{
  "model": "image captioner",
  "dataset": "photos of plants, animals and fungi (iNaturalist)",
  "train_examples": 77898,
  "image_size": 64,
  "crop_scale_min": 1,
  "horizontal_flip": true,
  "tokenizer": "word",
  "vocab_size": 2724,
  "encoder_arch": "vit",
  "encoder_norm": "rmsnorm",
  "encoder_norm_position": "pre",
  "encoder_activation": "quick_gelu",
  "encoder_mlp_ratio": 4,
  "encoder_head_dim": 48,
  "encoder_fused_qkv": true,
  "encoder_bias": "all",
  "encoder_qk_norm": true,
  "encoder_parallel_block": false,
  "encoder_inner_norm": false,
  "encoder_moe": "expert_choice",
  "encoder_num_experts": 32,
  "encoder_moe_every": 2,
  "encoder_expert_mlp_ratio": 0.25,
  "encoder_experts_per_token": 2,
  "encoder_shared_expert": true,
  "encoder_patch_size": [8, 8],
  "encoder_conv_stem": true,
  "encoder_layers": 8,
  "encoder_width": 256,
  "encoder_positions": "sincos",
  "fusion": "cross_attention",
  "decoder_width": 192,
  "decoder_layers": 8,
  "decoder_norm": "layernorm",
  "decoder_norm_position": "pre",
  "decoder_activation": "silu",
  "decoder_mlp_ratio": 6,
  "decoder_head_dim": 32,
  "decoder_fused_qkv": false,
  "decoder_bias": "all",
  "decoder_qk_norm": false,
  "decoder_layer_scale_init": 0.01,
  "decoder_parallel_block": false,
  "decoder_dropout": 0.1,
  "decoder_inner_norm": false,
  "decoder_drop_path": 0.15,
  "decoder_positions": "learned",
  "decoder_cross_attention_every": 1,
  "decoder_tie_embeddings": true,
  "residual_init": "none",
  "optimizer": "adamw",
  "lr": 0.0013,
  "beta1": 0.85,
  "beta2": 0.98,
  "eps": 1e-08,
  "grad_clip": 1.0,
  "steps": 7200,
  "batch_size": 256,
  "epochs": 23.7,
  "lr_schedule": "cosine",
  "final_lr_fraction": 0,
  "warmup_steps": 360,
  "weight_decay": 0.2
}
Rows from block 5 of the text decoder of a small image captioner, named by matrix and row number. Rows with one number belong to one neuron. Each number is 128 + 32 x the weight over its row's rms, rounded and kept within 0 to 255. All counts start at 0. Numbers have three digits each.
After each neuron's rows are labels from the 100 texts, of 14848, where the neuron reaches its highest value: "fires on" is the input token at the peak. Only what is clearly more common there than usual is listed. The data: photos of plants, animals and fungi (iNaturalist). In brackets: how many of the 100.
# fc1: MLP up (decoder.blocks.5.mlp.fc1.weight, 1152x192), inputs 64-127
# fc2: MLP down (decoder.blocks.5.mlp.fc2.weight, 192x1152, transposed), outputs 64-127

fc1.382:139123170150158112140097087173107138121101133193205176144133146164132149123119111174093100179119077120122126158093135159137139079132098054158115156165124095130152116104162116078154141075161088
fc2.382:135131155133106146157111226109145164129146139102120126144131186233135103152053111152214089146112126174144156130144136060189165110151138128126166146152145101123097118132104124135110171142079115
fires on: "insecta" (90)

fc1.765:118088104105131112097103180100156090101105157145134109179104149111101210100149120129151100145129117112112126080140138121176132154120140133109192135137176186187118158130097121164151097095168128
fc2.765:121118125173121069128194159145106149109161098129094090076132193128161117153152162152145159081097115126185110120138142186122114083081106158171159145096059071132097202125153095080137148126060109
fires on: "<end>" (27); "great" (9)

fc1.447:080125105143107150124126134102098135135105152123159154071127145115183120176127061113124087155142098134132129137120140108141163196144147170078084106117160094132147117126109084169095115108088119
fc2.447:163221168088157102152135114196094134128148158126093149139165125086130191087131128098106177167145165140132167137140092086107122152187122132110152158094092147097176147134139162136127162173160184
fires on: "tailed" (9); "coenagrion" (8); "leopard" (7)

fc1.703:066147112114131128153174133101061157127113158119110126077059139077145136088088113141135141179145085144062139134177116155152183115116141152098132119107140157092124112165142128151196176166124200
fc2.703:160062166108159127095142142178155094110158131121140107167105133131102163101155168174121174156177085088147148142080116176135093124120124106154066067149098158120173141146128143056137101159129146
fires on: "quercus" (10)

fc1.151:159099118160127124105119160104159090127141127130142156142089166132120125133170155132118130135132149143147156136154075092131143134093079141138162111071132096159169149167169114156140068122111063
fc2.151:101182131090139124111157167124098179122099101110144095069075100076139112135136143127159131194119148175155084138102135130140107121163120130097110145187130105061143113109086099072092170112163167
fires on: "order" (23); "tringa" (19); "papilio" (16)

fc1.312:138086115102182120134134173151119130094131068167105187123121157038149115199102142132137065140136104164110119078123082126148138183110093104059145112167157132079132124156186117150156102126124105
fc2.312:122134136125158130166131147187172120084171147094121079123142157142165125092121093165138119142085134147133101136086128146103169188158115131152165136117082028129150074080155120167086156150182118
fires on: "<end>" (69)

fc1.546:074176115132151105149120114140108123163097126081121157107092183092114158098094154112110156137134067126163126118198127092186120155144116123113131086176156116122089141101179075149162171062172168
fc2.546:156107146134123147123095152133138178145165181135114102195163128136086114129117119147128076086131133134103100131146089156117123114148058117125129098135104190125156147119106108142117078068132058
fires on: "common" (18)

fc1.537:148121129100171131151119104140095142136099114094051109141112131128139123111133165124147093115093152100157114171091079134186136127075138132153135161133130123181131123094140186233172085112133179
fc2.537:068172172170169145078168158127086124138092115075142102110103090095179156184107163121135099212165098114105139168107185168176114045167110054119123173147163135144131167091130154176131121113095168
fires on: "cervus" (20); "sevenspotted" (14); "odorous" (8); "saffron" (8)

fc1.669:146123125177116115113120099132104118084100118142181107091128150120166126149157079184171124179116167135115141129102122107194098190148086105099169069146099060165168120120124128124154112145097104
fc2.669:045087153148181090117102083079152120123100133138153171143099164098073138173150192144141163149133157117127136093125142155163100139114147113112149151137168133076086124223097101114106164093138167
fires on: "carolina" (15); "tree" (13); "meadow" (7)

fc1.51:108141098141133130078071129152127119091085152107071139134093155118135199165144146105112130107130151105108142115192142139144123124100097141141121040152151131087129092131140064154199173102141150
fc2.51:090023032124152209135161133118135132178101137125155132128111166133123128116121054105109146163154105095118122125121081131133056140136108160092122151143201182132091120067149097105091138131190130
fires on: "order" (73)

fc1.528:191142160187129101096074113147133090141085105108129118154119073109138125116113144125122165075113157097124132167134123121115147185128144133149080084079105150067130116069118123131132131091166154
fc2.528:134143169139122099143174109101113127147132121101126141150112178164089160137138152122214176103172153104152111103087212123155095190137148123115102060123130186119158182100134104103117143136143091
fires on: "capsella" (14); "weymouth" (9); "mephitis" (8); "lophodytes" (7)

fc1.291:101047115117151152132100165090187078182075093177135051207134159131093136128156072124137077073093100081161115094135135116169168146118067167157155174147131133173091144106107163209125100094135155
fc2.291:042113137136101182141009121085137145123124139116102130141135095091142105105084206102150124176128136108114116123142126124172141107080115066147108162152160158175092158085107168132169117194123110
fires on: "<end>" (100)

fc1.689:162122175177094109100160106114095117121147130175178136164112096126134189212136154130087103141131169117067125155108110139132129098122151197146155137141106097136154131072146092080104140107148095
fc2.689:110111148131116110066170110112123140148172107178097116161132111149101115138092119142164081134184205132176165117134100128136117123147162103178119104143149090140149131098143095120047102132157108
fires on: "class" (23); "brown" (22); "ardeola" (8); "least" (7)

fc1.550:132104117164154120144144110086110172137110086123134126105123150154123119131080101218095121101124102149116115195131139109197132135103086095114125190123135175115171092125148083131140064139125072
fc2.550:174134124153145114138168117101113148081100195122145137112096128116118193084114162165089107087089100112134075130156125131125051121156156140118079122156144151141188150085105143116130123070195129
fires on: "mark" (17); "leafhopper" (16); "woodpecker" (14); "orbweaver" (12)

fc1.727:138095136098144172091143121141175121081093125084133136132171108126094069136140090130130092124122091160139157104139190141106067137078151157104200138162103129177141073141140092160098150118178133
fc2.727:132113126095149119085110061092013126092101128119095105135150160147095149166140119128111108137149067140099130158148153084103138081137142156119143125134090125138121118108154102123184121148216200
fires on: "tailed" (25); "swallowtail" (20); "starling" (16); "lapwing" (11)

fc1.644:109133157125102150119123149099072114205119156139113133153091114152073087160155123090137131197133095103164144159181121158195144122139107165090123094098142134113109109138123093096162093151131165
fc2.644:150189106100120166099200037059094174137173127202093105184124135143150136137130162088107137141149160092110088070119148117137075102147160112099061122156096165166132143112137135116088130139130100
fires on: "order" (37); "bellied" (19); "panther" (18); "family" (13)

fc1.514:143149112092131104118146059105142119089124115129133110180139143123132163178087145103138132162149089182149119120070164147152170131136144034046138124165143148170155130149119071083158116092130098
fc2.514:079171078088116083132148108137155115093159108111123124171110149124125091102132171193109144129152083133130154138122161104115180124154123113149128115138090143156095130101099076148118143084157135
fires on: "waxwing" (25); "owl" (17); "robin" (11); "hummingbird" (11)

fc1.34:085110108184160086106133067131163134136121159127131116098144130082104100126101118106194101101139170130166108135116124119082101145137124136117210121139135132149155118170151077210074103075082119
fc2.34:140163132103160099120130082127160127132165132088108096112187080137153129105125142119080106147120051128170153165179149117085160106142126119138188157120146082064208089172043100127121114112154153
fires on: "tailed" (24); "cooper's" (21); "osprey" (13); "swainson's" (13)

fc1.737:132122086085113140146178101126105139127114143116058108121080158067110100097168127125161082118154053120164136116088155173087131111111118164104093180141137121123149148136111127113153159149127178
fc2.737:211113104140126179113095130141131099164149075091115154126127165121111146147117172108100164112117159186147106155127153162166141144145120110159102037130178151144137135197119130086123085131079152
fires on: "palmella" (21); "vanessa" (16); "condylostylus" (8); "punctured" (7)

fc1.26:152163158174112093179107111133127163161113142108135146135133145151104135102168140152186052077070092109085148144115056127176118210115147092156117147073117161090120104119135146128145150162117129
fc2.26:129155152129146131080091090063081165137193154106109159124102082139143189107120132117084161108136110096141157113167112102155089081110095186147087088124143185076125153107173118131180112141151115
fires on: "cervus" (18); "nuphar" (8); "chloris" (8)

fc1.80:096125101119139124130138117089096120153075106136121101112149149099118114125061150174100138150169113196138132147111105133192162127167147078055179131128171117137145094154103024102149099093122100
fc2.80:121172045069118129117183123101112156117153142139116129097134124130084132092118157192127130139163110160123084146126180164106115141136110155136112159138100094115154088123085061139109085069194122
fires on: "waxwing" (22); "beech" (14); "leafhopper" (12); "fern" (9)

fc1.597:107124104121170122114183095117117146111134135135118128112087151106098117136157129160129108115130071131164065117172082133162151110174084140115136112162129088150124102086133117161137188165143162
fc2.597:152128158229088121110122140140152165156148126129145096111125121142147122136150152110097201148128111124067116127133196131040096095128137155095096108133029120110130150100095085054142133185101108
fires on: "order" (27); "pied" (7)

fc1.675:092143124087110146100105116098195087114108101132098075114111108158125118100091078124103171084157095169089123092128122119095144111110179122083126121142154108136147150156109179190172145063058155
fc2.675:181213159129101118224118085084208075132140098097157121144154109143137076148121131130186170108136111103091115105142159151104123125104161141120109082113126056121124159108120113115127101121071165
fires on: "insecta" (41); "passer" (25)

fc1.517:131151090174093076149168095117169137098126122079198112155144151097100122103124148127135085155136105151103132204140168084147141150196113173178073145130146094133112158087120086116112108140123150
fc2.517:169168134153090078172137056110122109162174089092135223117115138104176145137083132136093115111157159166185158104159089143117161079107116162164106095126104134066158102113110152140183131135148072
fires on: "orthoptera" (30); "recurvirostridae" (20); "apidae" (9); "lepidoptera" (9)

fc1.502:187121106119137135110107147096116024153168131204153112128115133164114113163093122084109071168114160103127118072173091182088109131121115143101081119118165085118129117186103163138141160074141132
fc2.502:132144134129054118129167121109138115116113115131108155051154184109173148143150143117168160087120171116081092135110122106112198097106116154118142154144132115179107146151054133153123113111124132
fires on: "order" (42); "(" (25); "aythya" (24)

fc1.27:087134162169176118199141125106189098124058085132100090135075202127147160151110087142135098086115124144135109091199070118177125139111161155101122102149157164150134105143176155138108147111120105
fc2.27:089142145115177192123097164118133103083117147137141181078148075093084148074104102132132144104112153152066135151119180090139150138163060157085125137160133130162101145103095167149144140147156139
fires on: "common" (19); "purple" (11); "northern" (10); "red" (8)

fc1.454:129085074120105086146154108123143159157093205099152108184110121143125165126152103184174129138110062100124082139099124160146128098118084135081113091135133129112062160110109138152168111079095125
fc2.454:117105158151134032118181157158108157175130143089131143158129141148103127107147123082119115178103103109151152159142135104121097135113080131085135112107167141153078145096122070176108137123129111
fires on: "tailed" (34); "gray" (11)

fc1.25:095103126172129165091077128171150145134106132131116131151102134159128097139159113110199134162130131130101143097097193157142150128057177150056101133156136105037117129108127097145126169182170147
fc2.25:139161202096104182137139150115143098069120150057137106130135099172084162152088125122181172098105124115125105157099097120180083123125155113115116094116166147092086162169167187133131175101139187
fires on: "greater" (14)

fc1.459:139133125136110100175139140103124089150130090138155172155159147115140135156103110150179088117117087119105090148133126137111178216221128121184110146091133143094113102107106125107086052141150162
fc2.459:115173140155125113083144121057112106159183111126127202161136090114171139124188178133129078082142156176179146109151126183115116127097124173179108166131182158107057152090134081130111074162182094
fires on: "insecta" (89); "bubulcus" (7)

fc1.38:107121117151084120096106097117118084121113124111135183109140162095151106136133092078170152125142124140137137136109140081198135173206114112068136159159152123185171167160107083131166165168099127
fc2.38:099134118148177077150065139144077111166079150155151136187105125136147134161159137090164109137111119123085095090159144078135096152121121092151113121122102178078130143134059095111188163121179107
fires on: "carolina" (31); "verticalis" (18); "sloe" (9)

fc1.536:172114097108088166104137114160156129110113136100074145119128164071099119198132113098167103066112030177119121136144088158146120145146083174105151164135111186145121082134166140103142112168170180
fc2.536:143097089128134153124115103121160113082144143147091119085130178108164119163137115129101102114210091110096135157161142157071111134198150129144160067095141108089103128103132090116174109163203093
fires on: "mexicana" (20); "strobus" (19); "crescent" (11); "carneola" (7)

fc1.622:085128115117147119105121116150180116169103160074145098131132134120101162115133122082180102180123082122105114107133173080111216176144195114110129133117090215162148184118133130175155108099202096
fc2.622:203113169139147023127167116145101111124123129133108106068141142135168167142096089152122128092098147065196176097120152142186108123085097095145087075117079073127157203141129141128163164179094169
fires on: "<end>" (90); "great" (8)