Rows from block 5 of the image encoder of a small image captioner, named by matrix and row number. Rows with one number within an expert belong to one neuron, the router's apart. Each number is 128 + 32 x the weight over its row's rms, rounded and kept within 0 to 255. All counts start at 0.
Before each expert's rows are labels from the 100 images, of 14848, where the router gives the expert most weight on average: "patch colour" is the nearest of a few named colours to the mean colour under the peak. Only what is clearly more common there than usual is listed. The data: photos of plants, animals and fungi (iNaturalist). In brackets: how many of the 100, against the usual share in percent.
# router: router (encoder.blocks.5.mlp.router.weight, 32x256), inputs 86-171
# up: expert up (encoder.blocks.5.mlp.up, 32x64x256), inputs 86-171
# down: expert down (encoder.blocks.5.mlp.down, 32x256x64, transposed), outputs 86-171

# expert 11
patch colour: brown (50 vs 24.3)
router.11 [101  98 176 147 137 197  98 170 138 112 153 127 147 126 178 125 113  92 174 148 123 118 119 142 140  80 116  54 158 137  28 109 120 186 153 159 130  88  82 121 147 162 108 115 111 125  89 113 190 107 146 153  86 112 148 147 136 177  97 180  80  92 165  92 152 168 187 124 106  82 168 162 166 131 141 176 135 175 140 127  66 151 194 156  77 129]
up.0 [170 101 189 123 187 113  94 134 142 165  69 133 103  80 116 174 155 155 144  39 143 162 140 103 138 115 128 123  74 147 120 128 121 139 186 130 174  91 125 115 133 144  94 110 118  99 140  72 110 144 144 133 145 122 162  89 119 131  89 132 144 156 118 187 151 118 142 145 111 125 131 148 132 169  58 131 123 114 121  97 142 143 118 138 100 111]
down.0 [187 131  89 153  80 100 124 115 181 119 142  88  90 134 119  66 117 146 118  60 190 164 139 148  93 138 134 172 115 152 135 140 145 123  94  92 148 107 120  71  84  85  93 169 132  90 120 106 108 164 138 104 138  92 138  79 105 103  92 113 187 166  95 163  56  96 118  99 117 146 140 138 151 117 116 143 170 110 153 147  71 194 129  94 203 110]
up.1 [110 102 112 143 125 138  93  80  41 155 144  81 103  94 120 118  47  77 119 118 121 139  94 107  97  79 151 118 120 127 136 143 162 107 134 116  52 127 137 140  73  78 170 101 123  83 119 110 131 134 103 104 165  82 123 104 121 118 116  87 123 112 109  91 134  84 138  88 167 184 157 124  80 206 146 125 146 158  80  91 132 154 121  58 202  95]
down.1 [118 164 106 155 114 131 129 110 127 141  85 131  99 108  78 109  95 143 117 132 110 128  94  49 181  99 114 158 157 205 117 156 180 109 130 190 170 169 190 154 132 134 137  96 141  66 148  79 129 146 142 128 142  79 105  86 158 121 155  66 143 123 114 134 151  77 119 150 164 140 100 122 109 130 146 136 131  78 106 135 131 116  93 115 144 110]
up.2 [112 133 174 129 160 177 123 105 143 188 107 143 126 136  61 104 122 158 122  64 153 166 169 102 142 104 139 150  94 109 140 149 118 137  91  87 113 103 179 115 115 108 133 103  98 106 146  73 108  94 141 128 142 137 149 152 151 127  97 115 182 142 111 151 168 130 114 117 107 137 145 113 126 189  72 129 181  92 158 186 139 124 118 133 139 128]
down.2 [169 144 110 117 166 114 178 130 146 143 113  82 137 123  84  85  85 123  91  43 177 171 136 134 121 148 138 147  95 117 142 113 108 108 125  50 104 109 160 108  81  64 142 134 119 126 102 101 101 117 157 119 136 147 116  90  79 124 137 139 214 149  65 179 131 104 128 128  86 145 103 150 109  82 124 112 148  87 173 143 126 148 105 134 156 143]
up.3 [120 126  74 171 122 132 228 144 104 138 116 143 117 172 108 103 193 126 135 147 128  45 119  94 164 161 125 142 165  59 121 118 224 100 152 158 148 173  90 124 151 126 134 136 118 139 125 171 143 101  83  92 123  48 154 112 154 178  67 137 124 121 146 108 105 148 107  85 100 127 103 159 128 111 118 138 113 125 153 160 139 138 129 147 160 136]
down.3 [136 187 167 119  97 207 109 105 141 146 125 165  88 118 130  91 144 159  93 146  99 115 110 137 126 126 132 124 116 173 114 170 183 110 144 143 167 123 126 146 104 121 165 108 220 125 102  78 124 124 168 128 114  39 139 123 143  43 139 100 147 161  85 171 123  88 140 100  85 100 108  94 123 141 114  80 164 109 156 166  79  91 111  78 150 151]

# expert 7
patch colour: grey (88 vs 50)
router.7 [ 93 142 150 104 141 139 146  99 109 165  87 177 142 153 148 130 131 163 152 187  55  65 167  83 133 164 176 106 163  51 117 166 135 146 161  84 147  96  98 134 172 150 114 109 143 152 134 112 136 109  73  98  91 119 137 130 183 127 105  92 181 123 182 115 109 148 102  80  64 133  93  78 136 157 100 111 132 156 122 162 111  81 178 110 127 168]
up.0 [142 139 100  78 134 124 106 113 115 113 107  87 116 107 138  89  87 119 124 139 113 120  38 104 152  82  66 142 157 184 160 109 156 140 104 154 162 135 107 103 140  84 143 145 157 127  88  84 113 118 171 101 117 104  93 118 118 137 118  89 117  79 100  82 183 133 139 142 148 110  93 218 125 166 140 126 109 144 167  98 122 154 136  69 136  79]
down.0 [ 82 148 113 132 128 115 173 113 153 149 134  42  67 142 158 145 130 173 137 168 154 125  83 109  84 120 124 138 160  47 153 122 119 128 211 171 114 181  96 120 172 131 168  77  56 131 153 129 107 135 164 105 194 102 112 121 129  80 138  96 199 130 132 132 127  64 101 144 115 178  89  99 108 149 128 156  91 113 115  87  86 171 121 149 146  84]
up.1 [131  80 112 160 105 186 149 116  75 176 158  77 113 155 134 102 130 117 119 117 100 100 136 141 115 138 186  91 108 158 191 121  98 131 137 144  74 209 148  96 102  88 144 143 139 149 155 167 117 114 120  98 126 138 147 170 128 118 211 116 117  92 124 131  99 151 122 150 155 174 137 117 101 121 111 153 125 143 116 111 136 134 177 104 183 126]
down.1 [150 181 132 117 170 185  90 171 143 116  95 172  98 140 149 138  66 147 126 142 109 106 150 155 144 107 143 150 102 145  84 114 148 131 136  67 184 155 124 140  92 125 146 157 133 172 122  80  88 131 172  87 144 124 100  89 126 161 134 161 117 116 152 149 142  96 150 113 127 145 101  98 159 135 115 127 181 135 130  99 110  76 101  61  67 124]
up.2 [111  83 119 162 164 135 151  79  84 204 156 130 137 139  82  93 202 153 165 128 151  61 139 140 169 163 154 121 131 131 177 137 165  83 141 157 103 155 184 123 121 105 157  90 105 114 108 153 152 101  97 116 107  45 171 135 159 123 159 105 114 129 133 132 125 154 146 111 159  86  95 117 155  82  96  71 132 144 145 125 120  65 130  74 162 152]
down.2 [133 137 183  96 173 130  86 111 117  87 106  95 142 132  96 167 157 108 116 124 138 128 139 119 130 113 102 138  68 148 120 131 100 141  59 156 156 151 127  89 132 157 188 144 128  81 152 130 131 134 146 129 169 151 113  99 146  44 105  71  40 154 161 133 165 128 123 169 112 128 121 128 123 164 105 142 111 166  44 102 138  78 143  96 114 140]
up.3 [ 69 156 118 115 127 142  77 112 111 149  73 101  70 108 137 100 105 164 100 175 114  82 137  61 111  83 135 183 149  50 116 138 130 154 133 127 103  55  84 122 165 115 170 100 167 108 136 109 111 131 133  49 143  83 130 103 159 122  88  57 153  82 120 111 153 136  84  96 118 147 102 102 103 167  92  77 121 122 114 141 100 173 167 113 162 111]
down.3 [202 140 158 102 169  77 144 125 140 123  93 113 140  93 114 145 122 132 142 130 126 148 121 130 145 136 104 120 121  60 146 157  99 154  82 126 177 116  90 132 160 120 122  86 167  78 144 170 158 116 108  93  37 192 105 153 109 209 114 110 118 115  61 115 137 172 104 167 156  91 131 161 145 115  96  71 125 134 171 118 183 132 129 201 145  78]

# expert 5
patch colour: cyan (43 vs 2.5)
router.5 [135  77  92 166 106  86 106 156 150 102 132 115 149 115  81 155 138 137 175  96 134 151 103 118 152  97 126 139  59 128 172 116 113  47 110 117 112 115 177 126  99 146 164 106 105 130 146 166 115 146 186 122 115 173 112 151 142 159 106 133 133 157  95 116 109 159  73 139 144  87 135  92  87  96  98 115  77  92 113 148 179 127  62 153 144 114]
up.0 [146 132 121 137 140 194 134 175 117 131 195 130 135 119 130  90 132 107 107  61 156 149  76  93 130  97 148 132  83 141 117  13 138  97 112  98 145  98 128 102 136 117 148 150 106 109 117 126 116  66 206  86 127 142  80 123 130 179  96 156 122  66  89 138 127 175 183 149 126 126 114 155 102 168 112 124 100 119 194  97 143 152 130 133 150 159]
down.0 [115 119  96 146 152 120 134 124  81 102 183  71 110 161 145  56 163 113 156 157 142 124 114  83 170 106 166 130 159  85 122 102 181  97 138 139 143 130 113 169 167 151 174 133 153 119 100 107 125  94 153 123 101  44 114  48 144 103 127  98 170  95 159  93 108 164 140 109 152 163 181  79 121 163 106 123 166 173  90 161 135 145 107  91 103 174]
up.1 [132 161 125 119 178 169 129 162 155 106 164 156 158 128 138 108 134 157 178 115 140 107 193 160 142 103 168 123 104 171 160  91 109 110 159  56 185  91 124  92 166 141  94 106 125 118  47 134 157 139 148 126  81 141  84 117 151 111 104 166 170 140  95 150 125 143 136 142  74 120 150 115 147  72 121  73 155 155 186 140 128 145 134 127 109 154]
down.1 [ 97 122 163 179 157 117 101 120 130 137 141  87 149 141 107  96 109  69 121 156 126 120  88 173 134  66 158 101 111  68 105 101 133 113 125 137 127 117 153 152 114 138 181 159 157 115 145 151 185 106 165  79 146 147 115 101  89 104 144 127 107 105 115 131 176 182 200 100 129 144 118 161 118 115  34 146 107 112 100 100 133 167  86 150  95 192]
up.2 [126 115 161 131 120 206 106 166 129 103  91 126  77  93 121  90 143 122 137  63 133 131 111 122 158  87 171 146  55 101  97 110 123 102 127  93  93  84 147 119 115 123 149 159  93 136  97  93 126 105 143  82 151  81 109 122 128 107  92 119 138  97 128 166  84 139 149 145 162 119 106  78 127 102  48 144 133 117 176 169 120 137 145 171  99 182]
down.2 [138 165 143 111 113 115 124 105 142 132 129  67 104 176 143  73 153 116 124 150 108 153 150 137 140 109 126  82 134  77  60 129  93 119 134 187 121 118 154 193 111 148 169 160 155 143 119 104 123 108 160 103 102  46  87  78 126  96 113 166 124 140 175  72  95  99 116 141 129 115 178  70 169 107  52 117 151 176 130 124 118 130 123 117 133 119]
up.3 [150 150 206 155 141 215 143 151 122 189 128 137 152  68 132 138 107 148 116 174 105 122 138  99 150 152 150 132 168 156 113 163 156 174 161 120 164 169  98 124 187 115 156 101 127  38 139 177 133  78 139  95 137 142 134 135 140 183 175 136 121  79 162 106 164 151 216 179  64 116 109 155 127 201 102  77 146 134 179  83 121  58 145 156 103 123]
down.3 [111 149 118 106 151 128 128 155 136 188 167 193 179 175 191  84 137 123 148  94 102 125  87 186 110 161  97 122 132 150 146 111 141 130 106 104 165 147  70 127 137 104 108  71  96 161 157 151 111 177  92 166 125 155 175 135 132 152 181 157 104 124 124 168  94 128 154  79  91 128  43 184 169  68 166 132 161 172 137  96 140  57  96  98  85 150]

# expert 23
patch colour: green (25 vs 2.1)
router.23 [178  73 155 142  77  94 203 151 164  75 154  69 120 107 144 171 149 147  96  95 172 115 171 145  48 140 124 107 141 116 106 124  78 150 174 112  64 145 126 117 109 187 124 122 110 138 117 101 168 149  83 144 139 199 180 131  65 140 119 144 136 134 102 137 112 100  68 150  79 120 141 113 166 113 125 151 136 122 137 162 110 201 189 177 141 139]
up.0 [181 106  93 118 138 118 130 143 138 145 108  99 145 157 181 151 134 127  92 110 152  77 119 160  87  77 126  88  76 146 142  98 231 120 190 109  95 176  68 130 186 101  96 122 117 172 132 130 121 162 102 165 147 101 188 133  60 128  99 130 101  85 156 116 114 108 161  32 152 139 100 170 118 123 148 137 152 168 142  96 122 137 153 140 108 138]
down.0 [130 135 138 133 104 142  77 174 148 139 140 113 111 115 161 103 120 112 150 165 127 118 117 125 146  61 158  79 155 131  93 105 127 117  68 118 153 132 149 131 130 146 172 141 113 144 105 118 148 151 145 160  96 120 147 150  84 130 112 135  91 107 121 153 149 140  97 108 108 169 106 161 148 111 144 144 133 166 138 125 128 133 112 134 133 138]
up.1 [172  80 121 140  74 127 156 110 128  70 131  49 134 147 168 126 110 100  63  81 151 120 118 147  76  89 125  83  84 136 133  84 135 112 148  92  25 161 110 128  87 172  88 146 137 134 160 113 166 115 141 139 130 169 150 172  51 133 138 165  97 147  93 149 176 168  87 148 146 142 101 114 146 173  95 158 135 131 130 174 132 148 150 171 164  99]
down.1 [121 172 155 106 121 163 104 189 146 119 139 159  90 102 145  36 143 119 151  67 138 157  84 147 155  69 155 138 116 120 119 109 125 109  85 166 166 133  89 133 170 125 156 133  60 145  93  79 117 107 120 133 141 171 144 172  82 136 168 171  79 111 101 160 102 152  83 138 136 155  68 137 158 109 117 173 138 135 159 129 160 136 103 160 128 114]
up.2 [110  81 128 159 122  96 140 128 139 100 127  54 150 128 120  73  72  99  81 157 119 152 148 134 124 143  79 121 192  73  71  97  55 181 111  95  80 135 133 162  94 152 144  99 119 149 114 132 189 109 214 159  96 165  94 164 114 124 126 133 154 177 170 116 152 108  89 196 158 130 154  94 158 107 148 108  71 125 116 153  77 174 174 168 149  90]
down.2 [136 161 169 119 146 114 112 136 161  98 149 105 124 173 100  64 145 168 139 107 130 147 101  29 164  79 174 154 150 131 187  95 113 102 143 187 161 180 159 182  96 133 189 143 110 112  92 114 106  71 138 104  80  93  65 115  98 130 152 111 124 128 100 164 169 120  72 130 130 192  97  70  95 135  62  84 118  59 129 137 134 132 121 112 156 134]
up.3 [201  78 125 160  83 130 139 129 120  51 177  69 166 144 153 137  85  77  55 121 165 122 132 161  84  88 156 105  97 183 164  75 104 144 159 136 116 134 132 143  55 124 142 111 145 117 112 133 139 125 143 132 113 202 111 131 118 141 163 142 140 132  91 141 129 123 102 135 164 131 147 149 140 116  70 141  74 163 102 118  89 148 142 126 209 122]
down.3 [171 166 202 107 167 134  42 171 212  81  81  49 164 147 137 129  89  85 108 126 132 168  55 153 156  99 151 125 125 137 123 116 157 129 142 173 166 140 121 114 134 141 146 129  97  68 149 108 121 130 174 106 147 113 167 119  79 190 120 170 104 131 127 198 113 117 108 149 123 136 126 112 140 100 109 150 153 102 112  99 120 124 155 208  83 127]